Rows from block 11 of a small multi-label audio tagger, named by matrix and row number. Rows with one number within an expert belong to one neuron, the router's apart. Each number is 500 + 50 x the weight over its row's rms, rounded and kept within 0 to 999. All counts start at 0. Numbers have three digits each. After the name is the row's rms in percent of the matrix's.
After each expert's rows are labels from the 100 clips, of 14976, where the router gives the expert most weight on average: "responds to" is what is common among them. Only what is clearly more common there than usual is listed. The data: synthesized solo parts of chorales (CocoChorales). In brackets: how many of the 100, against the usual share in percent.
# router: router (model.blocks.11.mlp.router.weight, 32x192, trained with AdamW), inputs 0-191
# up: expert up (model.blocks.11.mlp.up, 32x96x192), inputs 0-191
# down: expert down (model.blocks.11.mlp.down, 32x192x96, transposed), outputs 0-191

# expert 14
router.14 126:489454520495569488477412558599578500516518543422556534503430407502506559399511493549438449462587544456487488457585548463537505499496469453449497505570447487494508494542416489435498563549501545590504524532449494473520405526462513430538551544449432469493386590506386386457548486512517419478489564463493538509565519525552539455412559494486479552487555454530516587539484526457423577520488429548433459422478515575467461557520478552536586567440571522532427464477466531541488518551517489477530451452529485516490491423410449399505528496478434450600455596387408563524503509474543527508
up.0 128:545501502379521455530420463553552514564543622555519532507465551431442540485528407469432493529598472495476444405499564499495515467504554473516506503540486450506465492602451504474480597471535510536537484603560332563553572467522525498547520514441527421531449490568458536450481488537487397554519499494520501465593498528503612520517550505482551571495504385540514478594500507464434557526542453548392503409481509534573475436527459470583522503404479512492492405524518505597498432498471520640509423477533461516425471438503480416506499513500442527509436452483576509491492519464423489472
down.0 126:452475519494628603466504471449479507498521476515505442549497555496453466481451432519470550493553531593530498513507567448490399477506465564574468453474528555480589484417579526548485548478442529528466556463467541468436445449507477532424486449545427584431421538411518511570554546526446565555555460499552516538363466512447428520475397455471499518430548556479426455510461543509518470515467601502517521588566467423483528469470505505482448542576525415557528549544535537402366523452473539470502533536493515523527596538506437553507398491428465465443520540580549509460534426624474473466
responds to: note C#5 (100 vs 9.8); horn (69 vs 7.1); note B4 (34 vs 9.1); note C5 (33 vs 9.7)

# expert 9
router.9 244:450515487513451572425485517417471541456542508460444498419505514472494554556549514495570481471432508411484501429426553511437561565466526512558547518457552559432415453479431545463591492534487567524486577567501559440452480488507551525484552532528447479453525567496465496488592465433441459561476441448473391453464472451404566434486569507492551560510566492519467482526450484575545540582574522520417533562435566543435502453475504513554492480524482423437481534544412592466448587533489554497504543582508419413542505625508442502451568549462505393507513507544492556417440593470572510429
up.0 037:526436478515346498520468517535578431546486458471458481624598526489495522544504577491414604509593588468499610469463556471579532439487445507484408491413468500527491549551490479454422529539458461547440397476494451416483520497433556549499474512560472562468457603480518538515501467503432512494520416508379479487457532591497408469467428515489534509459471455484496488543461531536518518474413522520513557520555436530583513579455549482445580519615497556492514503525457539487560569517434460480510551560540492494410449498445484450532483446573535559444544396552474490547569486590492516474
down.0 048:601551448488498491478518438434486404548486472451569479557434534526544459570489546460467596458552529530490400519525528467426477497531508508507574522517513438517505567503595366506505520473520469529397514481556507502541543472499527426345575496507506490455383522534484406548494505494534486558443581506446538522520523560519399510517511570574437432474503431468575621495674466474490477579500488457497490440579546492498567484524521506450534495565521492425483584492459610469509451545495467550461471497493474443436461589498494559548462465543497489575559409462450458485513464530433539547
responds to: note F#4 (94 vs 8.8); clarinet (30 vs 9.1)

# expert 30
router.30 062:460552470508466523574434435468438466446572534512498463491496530483521495428491514523461490525446592433525516463511526516556482462402394443602490412540484483478583471401503564504491499623555476462412507467506371467455525486631479433528460497450452532507423431566474436582515492576472542490535580421460502571569453384534499521557502472517561583475530467479469477638501518498539446528463618435467459546489487484530495478505473425499508507457490434513496503496512462554510515457525475466461524467506447470530550555504474399508553498526529543470438406566561541591541535450412410410
up.0 113:447475554533489400485444543554486483470502458568522516510551531526585479429553631508477519488505566416476522457441483482448414468472511612486533514430464482516447431448468606461412490541566446522516476578535527509537457513426580481563481429511451514502495530514513532571469456467501471568353477505477457532583469493458488555514475533545478535451515546437519588344461518526568475471535549581519531572488440492469472474548472544475558570461497402405597497473500514530542631519526436565455472484445516422520517525405546467575561522455539502468411505490436524585487458560531491439
down.0 098:490441541507480497518486356522437541532519516465450528578497552497529466479508562444427492554397461451453446536468479568425528509634557453544482538406442532461485529542508499606495442386478458413475421464539486496494566559541522531616423486546526545468515473545502512475428487551476475492491459517520462601562437516504547528432628523424418397496600505577475536560548527481398545468462570560522468548545544560424530576580458500568513464495446513467565561506524393482471470522543447469493556499556520521472423439453505505521432521469473526462518411500534451534538488489578479507
responds to: note D4 (95 vs 12.4); note A#3 (92 vs 10.5); note C4 (54 vs 10.9); note D#4 (53 vs 11.5)

# expert 23
router.23 071:414450426506497549473467566588555495516498486490482508461434582508549464522484371565544483374455614467484561504574557579571542513511532432569511468433562508441491427535445547454550460525449548498519520450434479553384480535519509471524542543512489539474446467463455431424529550476451512485518475430543549500546425419509541402520495503518523534528543546494517517494433412426481541550493544439460509526493576503579528541436471554521555449418495511342553528436425521473485511576518436484451477473418450431559525501499511509423545528441622509511456591491489572421481537412507506512
up.0 113:494570543454466498443510428423532539498479487459518485497467566469453445468475442473511593403517461480497407512522433526515500407520514531397507510567555425484571449459491465559487619420486531486474522533443553577517413580484525369483503470388541476436443498493542537565582490509510481536525491547468471555522496424515493502578549493502534444476497519558500503523462534464516510413522500538512557511620523517565429457537475491428524581452542611501500471555582520541551534574433565397458546492531553520536549409495486415479517464424475613519584494422487563544562466470392507415
down.0 116:439515439527560395446485542442509513395460459445462467546447485524504568433440480453560435416508506511471592493459509543514552499536542456563513479442572539451506410514407483547515531500502562436447524528440548386432459539554614502551497502575445550493525432517529436604474519490477479466410490502556497578500428435494493453444597464530473455526516416492596525525463462561475527554520475462491506516483470545446600525464427441550602495391485494507496433487428508478466505446559547492560517490590584518502534536619500528549552426517485513537438584469565613573540476517502521548
responds to: note D4 (63 vs 12.4); note A#3 (58 vs 10.5); trombone (54 vs 7.3); note E4 (46 vs 8.6)

# expert 11
router.11 122:482529547515480586453566498449488517547534445574426502444481425428519544502483561414523487527455442415483538472498530561584472430464552423397501493494512545470512474534424510469571459501495532497466540552459560469446496486508470437567523398454539433506476533400569506590457487516468416453571467489533450463604526455520542454412555496456452467563607590563473491572460407528577459455559553490474498567579528571481524429552519461541483477411435477500505551433462492461457509565424519587557487582480495530524540492545493395435532529488522444607479510473454561494481625477470434440
up.0 132:444520483520495526505456489508532516637556533516488490439446395505504461513551446499424544527495492417406455508464585521472504445549540502410484481534625512482553465420490521494455572563517529542494511485472471463498449595565548442482484542522540528471422550523532518543484415481511547456549522572482418616515584443465548445473485593502535515413544533536483592517497557578515456555454479455437500441484608528566424446502413503418564476430485591426466542538441491455654445521452456397446478399492551465512465492470510537547433541535517515523459485420481575552485522477555516514
down.0 133:456485505477517428556429529507475536375540582547517585506415524503451596372451475477625442432569491524435517512463493533561529463410575495508442446511500516458462475489488583427437462515428517503494533602485489508462526583476576410554504445426431518505443514507495442508566591576442465468505437488508516417583453473633519478514599423457506614513518417568502512559512608528431543507423587469459525545524482553492471462466559500531510449450445482452450415586549530552453472510484539470511501548531535484489521461554459494473544506476481595571507501474560517483507486468552517473
responds to: note A#3 (85 vs 10.5); bassoon (81 vs 8.3); note D4 (75 vs 12.4); note D#4 (57 vs 11.5)

# expert 24
router.24 056:546484568525575466551467512496459486558522421583644438457548533430521499542431377534509449428533566494488495515466576474491511513454404442559515504493562491531556526451572561464540524593458506435425516526470451431462561485578432449480480480576480447512430499530495506578529531567472570530448430485531471439530522461379504458443532444534559570483551593500508541535467428474502505539588499591481508622486584545589534468482483511513484562536570411569551472492545469562475544431577553471479436573462444421554561461492498419541581426434499506468481467508443516471491520456496511526
up.0 104:542486468435430548391532546490512511485518483519477522518503459494506461536534460484488515524482487492558466574475449496615488470558486540541513527504520496575553501446517483450441597490459432460475523570419523502527639483506525511486522427584512495566598568506534516502499572536482533503476494506541474523380445534469632528430488561546434451561441507596515453556486452569542432478428476509492492582425633489509515429504561496544551391548431469432513583572501500507544499544461550448453499491445458521489400407464476559457439573535520496518536511401547440355411507438482429484
down.0 106:615569468463472528487485605429473497507554528506511495506557509515573530363584458397530436504494457520606537529517504459519547437421504473480490530586530444546551572439535440495487483442534433399463562526541463499586473510395474456534481435499543507466581552573554547544447477515550446481518604508488494532418444444509487526509531527452405418521441503507489516482516550477556572479507465430489466559515485563540524498466588466479539407458489493517541460474563516422451363526465441511513442520653464529605409458526542509474474502573552534502542459505522516405476526521450559454
responds to: note D#4 (83 vs 11.5); note D4 (83 vs 12.4); trombone (75 vs 7.3); note A#3 (35 vs 10.5)

# expert 0
router.0 070:496498533621534551487468549454512463479552455386479528543475483491394495465473412586505493483481468484559472506467489528469495544458504449502462528463486617558584468415486528614548495531530550539494450423447444551466520578448501528618555533456419458491586490408492489490501448525486448511448519561444478495510537599489425471429504538489506570414599450496501427565444531413474441479445548481431512554436486470507485478576453456465555409453473517546550537526520543489515513567540495451558604512504487526578530453620399494415610461489442464457445558496491522438412557509520472467
up.0 078:486537506511575424485523515417456474504462657439551547514480496514471495520489412557435524495506563481630573523450493525433544583488590455499458443452467518428395491554574540547528471523508471542465383568496528547459537435656471494531435474516570529599545461500532433534412544482470455513463548522510590479384442549547519464513469584484509422602567595475573419480570532381459447441556420500554459491523530489516492514550481542527465484458456451453559532486521458515520442467520460553546487515477475535488511520449556467547434522519505518394502481551514460449498538501473456463
down.0 087:530534471566482440488502508550508487465489409453499580527595463598593503504531496509527570494501559606546395477502598442446520558536423538527423547501459459555522497550483507485532483589564482545514563405496413464533540455347567522405528623444439504474420512546489508503514422458571634521479508484462534523462504522433449459553470471545567540462495447444471548449475457512513532485562455461519500597519495563521581530437448524465500572504537516503460537462417538473510585446470470444478543475534465404442462524481438535576486448579465533436490412545419470460460458509530568500
responds to: note D4 (90 vs 12.4); note A#3 (67 vs 10.5); note E4 (42 vs 8.6); note A3 (41 vs 8.6)

# expert 19
router.19 083:450475431460492563453500527581552477531435403567485446431442599495549575529456472593523480494514548474474615533522594501610493489420479436471558423475561524429492488546465540497440466590396562577531421534463426603472523489471466540514476543522568532490434452511495543510530465448453589550418446486506569494408545462568526477485454412458586495502531578522512539546448474547495527482425502572451562518463480438573529527430510583497473458457515472478498499533478426448451459464571480472480416556452451493529485398496553471489481476554591467438421591548497543474477573473558516536
up.4 120:505423577494429508440520483561432492467485508570493599472458468556509490492480489475520481532402453420546599541457521476523488598489546561423422514546465517451513550500475517452490565535546566409534422496571562415473525546427477510500469445531511528526551542470445524403471502487453477476544438516474546400599556460531501449446468525582470532596475537586486532380514543515513466529411530446504598569520595497543436532435501613554486469498503549452528539511388515507497439494562445599501489513457553367501465474459443485535508512412604544513575568435471476488475447496506540524
down.4 123:430505486482475458467486559576465483446560540511481479506523474449500464446500602453490503556444605505512557529520491621515495353487510488495531570473542409445526447548477434505433407534482479516484494507495519537506422562433441505477616538488526468510517541535436513540467503563549609413548526526479484578553430411504567465475466454544367468554401502578400503563458555507558609540479551469502397452511554447548439573555546454461431479499523479547501459466550512512444448527404511467490504543510496578469469482465530452568521518533616513580441501477546579552560490512427470465
responds to: note D4 (72 vs 12.4); trombone (71 vs 7.3); note E4 (65 vs 8.6)

# expert 22
router.22 076:457615423464528582500483436423491514537500503516419441469516540404425558440539583403487421436444576474429570465522511507452565510497482464602563533511608559502453455457414537514560478501481629514420519571510494499417428481567539453483522511504569585467483546487484533546479575538436434541537527447505476544469568438424447474485548477474445521549569520435505464551521534458569401524489508462481553571445517476432492400483463419520500566543488470520482523528514587435476437572455516499512492458529438585446582547518423477428590491517482453470458437537534522470481509444532432461
up.0 129:457518437519510610463456406388483532481464530546492544448490443454471576475483551504569463541483505577466584456557522430451560506397507488563475551553571459465527501457469506480532458615509578466387512401552474408385463506525514460568496521505588539482568550499450432566522568518413453472546546448506559519521514540471413560403509491505480446522465433391515482476456536464515477543483579460419651480479411495421539472414507514474493453528521452453505552468517536460439596534492520573520522533535495437532514555588413479544585546514509488554505576532520510480493495492531462499
down.0 111:538411453409425499446516531532520481412495525499495495524550491508513431543503464501469537554464526390520507464442473493556447407568468423424623453434435532456464500462536508537478502433441527561522472544437541524435598537453427469487569466513505490537460403423567604495443447547558533526582410511566495475451528479447627542575536523420459547470546547527499534626516453518516489548522442539467509442527481444509489498527492466537385572462482520581489412499457462536436473549384530475508511575561488624486579503413590490462473498532556504519516568519476517540518541501496549535
responds to: note D#4 (95 vs 11.5); note D4 (75 vs 12.4); note A#3 (55 vs 10.5); trombone (35 vs 7.3)

# expert 6
router.6 062:508468517483454481484515484558546496562536613460530458477510533483513495373575430522528438538447482482457472452509507458518521419437560456576464507452456523574453444643486553414401501478460517524555503412519413571508433540556594412416473504508546490459480464531383409430538453508494483479518475445454439528529425527497505412521549503507530540532565534556539517563518484505505536517487494431506558532465500544542406477563573492515546484556471572556494486365499567625621475531421526554523555501542522479521493515410479442515530433566496543528506466475586477490507539390467425484
up.0 140:523567463500528548491507618425492537478530521558549533456516509561535417512573544542511528500582512547506577420467504444513524461606437557476543528536500509466428475431509561517504511486401487562505419557476504434524439502414496404470495543477460516482583466508480439604497512450545542581491499506415506490488400489554419474377423478479389592446529465458454498465483534435492496436529516546469468382483404498482458497533476524489464692511540503603547466481544558503483525453519505548432518522524533532542541489541560495511548485556430561463460470609540533522478425461437557433
down.0 135:564546481467529469509540484424533474563532476468463526519445452496389553601511463396462515399537480461441451418473448385391498557516505523519550441627512566517527509454510533527511568516551572587434440581511449465520536497517583585575450446522548448493470502482495490468490543459541505522558432425531513503492569414366556521511538492449525455466601445452573512542550460457426467658451560475531572474479492441458499477467497526471512563433450554526530474500435512504483521449439540491493483534522627427457615498468527476489502494573390500520526505508520525458553512531500499547
responds to: note C#5 (66 vs 9.8); horn (45 vs 7.1); note D4 (31 vs 12.4)

# expert 10
router.10 069:483442502470495557464485425443511493625502613492400487495484588428457464506499494498517609555459481570454489525572389546452438520582460494520541495422584522470508419370475538535490423476453529551456533464568417547479525574550441478592515457455541524517407468488494532501516548535582527469519513468491442563510520418546345409528494496467538512534437412527572498581574491446484487539563583432528488525548606514515518466491502424504515505511548529428456485483534494492564551579469567538491526455434478471508509529574384532471538479487480472572447490449518537441442464481517422474
up.4 112:467510513459575652435541507390455586546519523401524442518491521492470501505481506489544459559531474514550543496479497451450499573491582484544486476444547526451501456537485519457509415580439503475400507328528488449524518403528528493507461407544565568494526538506513565554464528552452408501531497421540545503463482514490469497435588567497483452582541514481577432406494563533525493522540541498475590482525488527539453524561563512477541457511539521499584521522525500440469474511463415449525477550405464473609482514604521508581522494524423464409532463572522510342453490503439435434
down.4 107:589506524516415501407556524566510547490515523434441433476491455464561458532519437436474543460447550549566530479463596476484443520564495443444573527577493427545473456510602460482476464491493551552465564517493494537437574554419513491497559527515488482484592500488462519464477491408611511490466448530441496502516519416442564565521570515576428507411416483452469543588534408507503472486472472523486535540524548441491414438463474502469406528594486490481529489427372507572462508527387533579469519579577469561436487583493478537425438596566577526510511563448468563516562544506499525421
responds to: note A#3 (97 vs 10.5); bassoon (40 vs 8.3)

# expert 5
router.5 076:425488511431491495555439503488442539492570488545512500471486487488527498521486508435560533444433556448462561495534517523544562508538501401540471560465525480442553435470422576444585431477494586483450514525479524451441519497538432463515535533497533490516574595593536443517557537466482534473528482474442424519569399386498517428472543503481474516551500542535445465598446466475461564537509542500486382474512573599477476454429588527580565611494475442553436588404525585503485482531458547546429412460436511451570542516505496447466582560479558472536456494538515611485478576358457500489
up.0 134:501446470482434453492536496566536534480554535487459608537464494548500492513508414477513418491529426407484583540481495426472523574508599445445445546535421445473513585476465471532507480461468544396483510463583555460507625553429573479549547499450458502424559529455446524364512477532397425504507487463520576494518519477502574542529564522528599528550548519506505436419525453436432446500451526516449538559533519502512509663494492550436533378462520511428529521557472492541481512515561469522521475592580518440478495507465472494471468462491560541467598519453489493376591492432568522479
down.0 119:523485506475481529542483585508506450498434434508564431415543404514458432525579586535455507487440536516467510525485465575501518412582434548433640496427498532597516419491505435576510437454552512524480433514482482514436486435457475574524573473597513569593501531547467531488463478499564613454443491473484446537446501422455461399474461506521481399497402441452510555555427511575557523509603457498470483524468484435536574451468501573460473597490488499591491497478494527504441489502482457505513475454519532604562530542539566501538486510565487433435405452508482569549491464402485594517
responds to: note D#4 (100 vs 11.5); note A#3 (98 vs 10.5); note D4 (71 vs 12.4); note C4 (48 vs 10.9)

# expert 15
router.15 102:432452452511530528481428467550546551509567585488475518485519549477448547489509472449494486421425524383463470437462569512491576575451451466524529491454596568434515479416415554501582485552489600496464578582549546445462520566556527422649492593472461543455433539516446457513533461531452446497488492487460455573497461468476535434550536554473570609389590500540460559527492535511498495564513515408449523474476582566450584434522451461559536449486582470449471485510478550520463435505471479395545454493593429458462444476472410491445536560457494506534452460526511502436471522452552524487
up.0 054:512434467527552435518501503413549484487565525510503480559532486611541462487560453508461583464491540519565584450494453545428553451523504544492458503549533588403508504521410536451462510483509544538482515517499527551565507417453482434602474450598448547490521459557513458521422590547543464544511520483536572525477525519539455517592487550388438476423495560438519446406497631506375462440538477525383434477519474582437545457577607524516501563452552490529462463508538464528549433508504493491453446461486499482443480547429564566500443576489445484490604448449521545411538454500456419465
down.0 067:553509396528452530488454566558464475528506461495469501613532458457525523475568529519484376404534495488563538470490523523459451516542439478532453406517368527522556470584461504498431460450555492486481429438507500532478466468478463547482491549536489526483494473560503504478395446464567538521486559535575519468566507501500473535534420569568422555491610459369524480531562455538570505412550444519474584515413539472540546550467472410433522528589471453481495501469543460475486560489533520386492449483507464559426506476481591495537432586591517489477488507595594566430536482609483598479
responds to: note D4 (61 vs 12.4); saxophone (46 vs 1.7); note E4 (36 vs 8.6); note C#5 (31 vs 9.8)

# expert 20
router.20 132:486512577543532483509452418554501487469525439455511558645560507447414475562534508520496542451566438622444472450456467450454526559605445608524613490451393475470512514468498451510504474520559466465478501508494534484529584418523525571497467610459454509435553511487446522386468554483511521497506529547481482496467492533489529482455494481466528474396492436448504515503513433507507516433423531522613460440408546422465546571528404539542585493506446512469514556542478466587536521458513394488461501470558586495496480544461543598526459467500457504391492442556587490517508387532530454582
up.0 040:562558462491550505576430493526503488489522515583550505494577513542527584573513407509485499516556570470509460508524452500473581527648481521431533476489495486489489463436556433449514530482563416383446493486536507507516553518434466507472503575500452475445540481472534482467574545416520410535545554450568486514422462587607532457529456441511569463536505451373487524505577466476378534443492624429558437497536429411449524535464477448536451538522512543534537481445499487568524465486441431482501569544378531468466391549550494531555467513437548492424578550422509528463491416525454492515
down.0 049:534492436484495462473541507528524469558403465445533545519478458572503528505608465493422554442506513452509459472453512517416495536569490567447519498478426455435531570516478382421470632537487436475443411549466508477483435500461514570483483481520606455556508456521491489478440518562477487536488536460493498487410548474521435440432488643583444452502482486434486530476585499443458531496543487560462455450610527509561509538475556558495549625543499540519453426531454569523432527437445558510566466422505611458510516508477615473590484412536459496497505466482474493530617472488534620538
responds to: note F#3 (100 vs 4.8); note A#3 (74 vs 10.5); note B3 (72 vs 9.5); note G#3 (67 vs 8.1)

# expert 4
router.4 077:478386582422479550487576554434395507528554518502532413440453467481461446515560511473488479567429466423537549478479566529490476509469432559599527521464511511445511472516485411476541550551460474481463476590489509451500485579562551482632526413465526508504521409509539492546503479578507404570534469527378410534563427521454562427487581539454451445522482565533521504556528565511617446564515429439490498503460454509576490480544507497541539453469441473460561508432492467393471473599487529520525524580520405578477550512509519440482561515491428441469458526495497525435562526418535465417
up.0 049:495501502408534524495548392514508440541483500469592450538569374500484521486551510529543491553480489581546444447480560458549509494522444541461541481607505484486457572462535291558479494499567498434530511454559572527469455401459449391520512427463421538475535608382548600483554447538499519576600481481487426482530567491523536488546518390486481481586415489520523547510506527438479513584433530487523536500449438468524490580511459448514448493571485507450488454523565499491462490571475513501517519572541462524448435605490476464521456496396538530492504502511547546546512426502512528416
down.0 063:514492492500557435475523442526430476509440438480510457564510585496551517494464509550497535443538498607546417651575492495443426577455517521527456432390407489486582510454563483526526456461521491504458506476487449564643563460488452498497423486497444520520508435509447428504424481451437503475464478474542546518504496615566472554449532542575582417495465439451463410489604477417516596481439466492511440535618443525526481508503540562489501499565601536512456467554538452453469530438500500426499587479548491470503488461510498583490527436525505483507540474521512502439497484577456545666
responds to: note D#4 (73 vs 11.5); note D4 (72 vs 12.4); note A#3 (56 vs 10.5); saxophone (42 vs 1.7)

# expert 1
router.1 085:514542515555573502477558498489523533488450544515513442485366479527533589465481432454515446433428454497586543453590548479511542531447539531615455550561394477496488547422537560554510461546501503388447532410434460499414497445477431455479580516571513513430561596417463466403540490524431569512559453485521435466512536469422590526432500487505568440453521474489501595493470449464428561491433474498560612572526518391425478526518505535476466438486442501532464549408544421454486461506515482453464490590471556536516469571501464553510527472442507603564489530485511443468468505512463561535
up.0 138:567562485499445495450508499435463499481559520527476489503457527526498476453420439537590520450504501635554558488526413554533525442425513496535453507507594489483521412436449549488493491460467568501556488471495511533552475567524551485544443456529552525576501520532514561580414434541517452449525483446463573535422453474428457483499481553483481592489427549396526386561483500549575502597526574516481400495467482433598452470472478486511441383542575507414638522522507564485524511513486491508412433520502578468541557559559389515481545536518506511478403559521471573394449507502476420520
down.0 129:476460445481378528477506551569539555472462506434513524440452469576554557522497516457620463518513433424429435423506463445607513497453487518469536552505476473519498512494572533516557463521505480463501525505459494494459563473523569472495463473470521398460610474497462424406544537537482439567428553503458389454506470557554532515491606439530616475501483434588373481528414506588531520387516476504439528404456539551476507449542500435536522452480475492547420475495508473544483591481468445493585514589545447500593484407502584551443520548518483556508467495492533584565494601508522483537
responds to: note A#3 (86 vs 10.5); note A3 (56 vs 8.6); note B3 (51 vs 9.5); bassoon (42 vs 8.3)