Weights of a small multi-label audio tagger: 9300 steps.
Rows from block 4 of a small multi-label audio tagger, named by matrix and row number. Rows with one number belong to one neuron. Each number is 128 + 32 x the weight over its row's rms, rounded and kept within 0 to 255. All counts start at 0. Numbers have three digits each. After the name is the row's rms in percent of the matrix's.
After each neuron's rows are labels from the 100 clips, of 14976, where the neuron reaches its highest value: "top examples" is what is common among them. Only what is clearly more common there than usual is listed. The data: synthesized solo parts of chorales (CocoChorales). In brackets: how many of the 100.
# fc1: MLP up (model.blocks.4.mlp.fc1.weight, 768x192), inputs 0-63
# fc2: MLP down (model.blocks.4.mlp.fc2.weight, 192x768, transposed), outputs 0-63

fc1.535 154:210187126119063171160135120067129151075114170125121095147138159092137155183167113109085114168134113202138174071118104177125127112152175190119165112132155154129086138153078141171157119178136116
fc2.535 161:133137139142144110149117158162145110124116083131104076157143113099164116130107202144127094131140145122141135128045145074160093104039076137142113137151083067072139077110172121124182147106148109
top examples: cello (36); note D#4 (36); instrument: violin (32); note A#3 (29)

fc1.302 121:155150092097085070100102112120136133092094143124082096081174119155134085158156132164150169138148179108118117166117172120029111111143144110135152152103086112170143147080135118142180194160120092
fc2.302 131:104166084109135110159195149113083139186147154128107104072107140150114161167177150122121116176120125114089132143123164137150096112140113133093199119139149125113089178096145133181091096141144109
top examples: note C#3 (73); bassoon (73); note G#3 (47); note C3 (28)

fc1.273 066:156090127157158108160085201077089106156078156073118140077142102150134168150145144099147077121186103146140100188099153115087130086188138099126098149165112081120116133106107090123164170145181098
fc2.273 063:100150128141158169094123144080069146134185181181181096163160169170106128094095133202159153146144104105091115152159157138123133099121101150147159107096112096102112122130135119129108152093053146
top examples: note D#4 (100); note D4 (42); note A#3 (40); bassoon (29)

fc1.91 019:171079146147108122089136097089109132138095105121120104114082130156172161114179126128113129112168154130211122180064098122148105138074101114126152130147089115123081220116133082164124131113135150
fc2.91 019:184136101165168086135133114120134082132098118127162141178109113174183145114141098125074164118160099168180082168118124130075127124117096151136096070103036117172122172132160076128099177159128101
top examples: note D#4 (87); tuba (79); note C4 (54); note A#3 (51)

fc1.188 075:137171087149080133148078111132086090139116157107088201145122085140078189121137092099072149124148155090140145153139116124168126129049109205093118151110156097172138108163121159098105217155067116
fc2.188 075:110149189092133100108100108061191145103109108102153125111164102092087144131159125073103077098140106124113112166148133146107188087110131139148112203165086084086101118083103121175140153143174136
top examples: note A3 (100); cello (87); note G3 (42); note B3 (41)

fc1.382 135:097167136114128089171100135093190123146118130155138153114083095099161135122174180128118168166139167154154123124134093107105052093139135101070155117133146198162124136134187099115108150142146104
fc2.382 144:122189121137129092075169178143108121148124102094088159046142186102092136107136178091172126105107130105091153142094075100137168097137161188135146095162129137083105123127128096139125188079152161
top examples: note C#3 (82); note G#3 (48); bassoon (40); note F#3 (26)

fc1.285 017:172159123116137099096144193136122117163085158161148106096127159057171155104172047132085178132126142153190126126140141166116098118071089102118166107120127145099160183122154074197074085071124102
fc2.285 018:182125122162159094154111093109122095136108161104131152144132090147128095159157125152066190112135125155176088150136151120083068145150098130164078055134070057134172191132147099102072167161125076
top examples: note A3 (62); bassoon (53); note D#4 (37); note D4 (30)

fc1.702 016:139141143138104082092094153155112157128090112141081108115084177118176166129126065127172155176141149132168096131132150169134123132067029113147170136102105122142142215144183053174127163160101128
fc2.702 018:186109086149158085153135099092139066146093141081115172154152124149182113128137107134064186111156112159185091175128135137098087144136129164139111094121060137141137186150158082117056155168140098
top examples: note A3 (56); bassoon (44); saxophone (41); note G3 (31)

fc1.255 017:147103140109133124135153133133101111093114098119101109115104087159131202085161123102146147145158114102176105203088089133173139094077106083099138093100109135120136159129183094143095166117096170
fc2.255 018:150166092135167062119098100078129093118103151102149187123119103166140141143162112131110203096143128131162113146147125138103088148141133177155076057150071137132149165138157103138106161179165104
top examples: note A3 (68); bassoon (67); note G3 (36); note B3 (35)

fc1.309 019:124108196157108115117172130128081040156119136134172079116093188163071138125096123130111133141058113113148121174155153124141134093159138125134185126130101174148124162079129067114119099101085141
fc2.309 018:145105144176128080132122119122120074156139121093151188158153129157136094150168110157081177091095160170178076146143110102127093111170107167161061125142083102113098165149126071112099173144165103
top examples: note A3 (100); bassoon (99); note G3 (49); note A#3 (45)

fc1.644 143:126105065155130095110097148142131122132155175099103170152096124118195047130117103111145056141184131160161136108144130112090134146113105133135122119171149181117119246101134149178113092093145101
fc2.644 137:190145141108129156134176052097126108073121107187106137090168100070146096133145140133096121115124156099073123140125116109115133118174153154159168054115094191083117061078105107127082114146108139
top examples: cello (100); note C4 (75); note A#3 (64); note C#4 (28)

fc1.44 120:115174127193114131141087121052115108138131084160157105127084161161163154130165097081161121151164149100074129128131139184116129110134120125158138075105074162120125180127096096129074204161088129
fc2.44 123:118145144133107159159094127126158108122097094138076113117141117096152205117094166139111117113135147184098173127099133130157115152072130095088142124118126085022181112118149128177051152124152152
top examples: cello (59); note D#4 (38); note C#4 (32); note C4 (27)

fc1.102 109:092110176174102127134188146119176226127119116096125103142177168119100089151130189071082142106152148117149184148155159065158215131164104146153133074131130107140134150100133149156117101117073072
fc2.102 116:103105122207122105191113114151141124146115129102101072129120183064094176128081063108104128056086131105113128145081136153176145120092105129109139157169113138175133193127144137187129145155121124
top examples: cello (100); note D4 (100); note D#4 (52); note C4 (49)

fc1.425 089:133180141141145137193153173116102071123156188138105122114147095062052112075175173121097158110125122098101136154133069137175127135121067153081110153163102136133169132166147138087132207152090117
fc2.425 094:135124105098127193150077080096095147134106107121133132155135089075121160135168117080085092145145066177147091143119150129153167154069135146113093177171132079156099108129085115185115163103156142
top examples: note A3 (100); cello (63); note G3 (54); note B3 (46)

fc1.377 134:088124118159133088109113094119133083075102134123148192179139128105131130087121126104084123055175141163104176185129165162135115172156107132196101153112134059154119153121168139129165152149095149
fc2.377 127:082112143137197128098149135171133170098219116183089141110118148058120146149094092151104131121158138112149094099131131105158135075122140112151110112095182148110074135148174115118105184118156110
top examples: cello (41); note A#2 (34); note B2 (33); note A#3 (32)

fc1.125 079:152114164150068104148122131170169019161084096139128162172133096082128107110163127130149170136068148134117092131172142125152173128114132165113212141077098120160155172112136151149062094162146082
fc2.125 082:149125119150156107134126152054106126168077141086114192116115134147159120180186108181113154096118123115123079122097069143168114123094153133118120112117096058152080114045163115117145109176095199
top examples: cello (89); note D3 (86); note A3 (60); note G3 (25)

fc1.124 109:125103128133127125165150110133141179170108079175200092103156128140123095140109156131143101154138094191076088146138169157122130106107120095161134148122154105119073169117170089093093153062162125
fc2.124 107:087175084154119184083103162103143086121181131144154161101087155139188139066142154090098142150075127141126167167133122167079186166116160144108062114135073144150149117158096115136101179215148091
top examples: note C#3 (80); cello (59); note G#3 (46); note F#3 (44)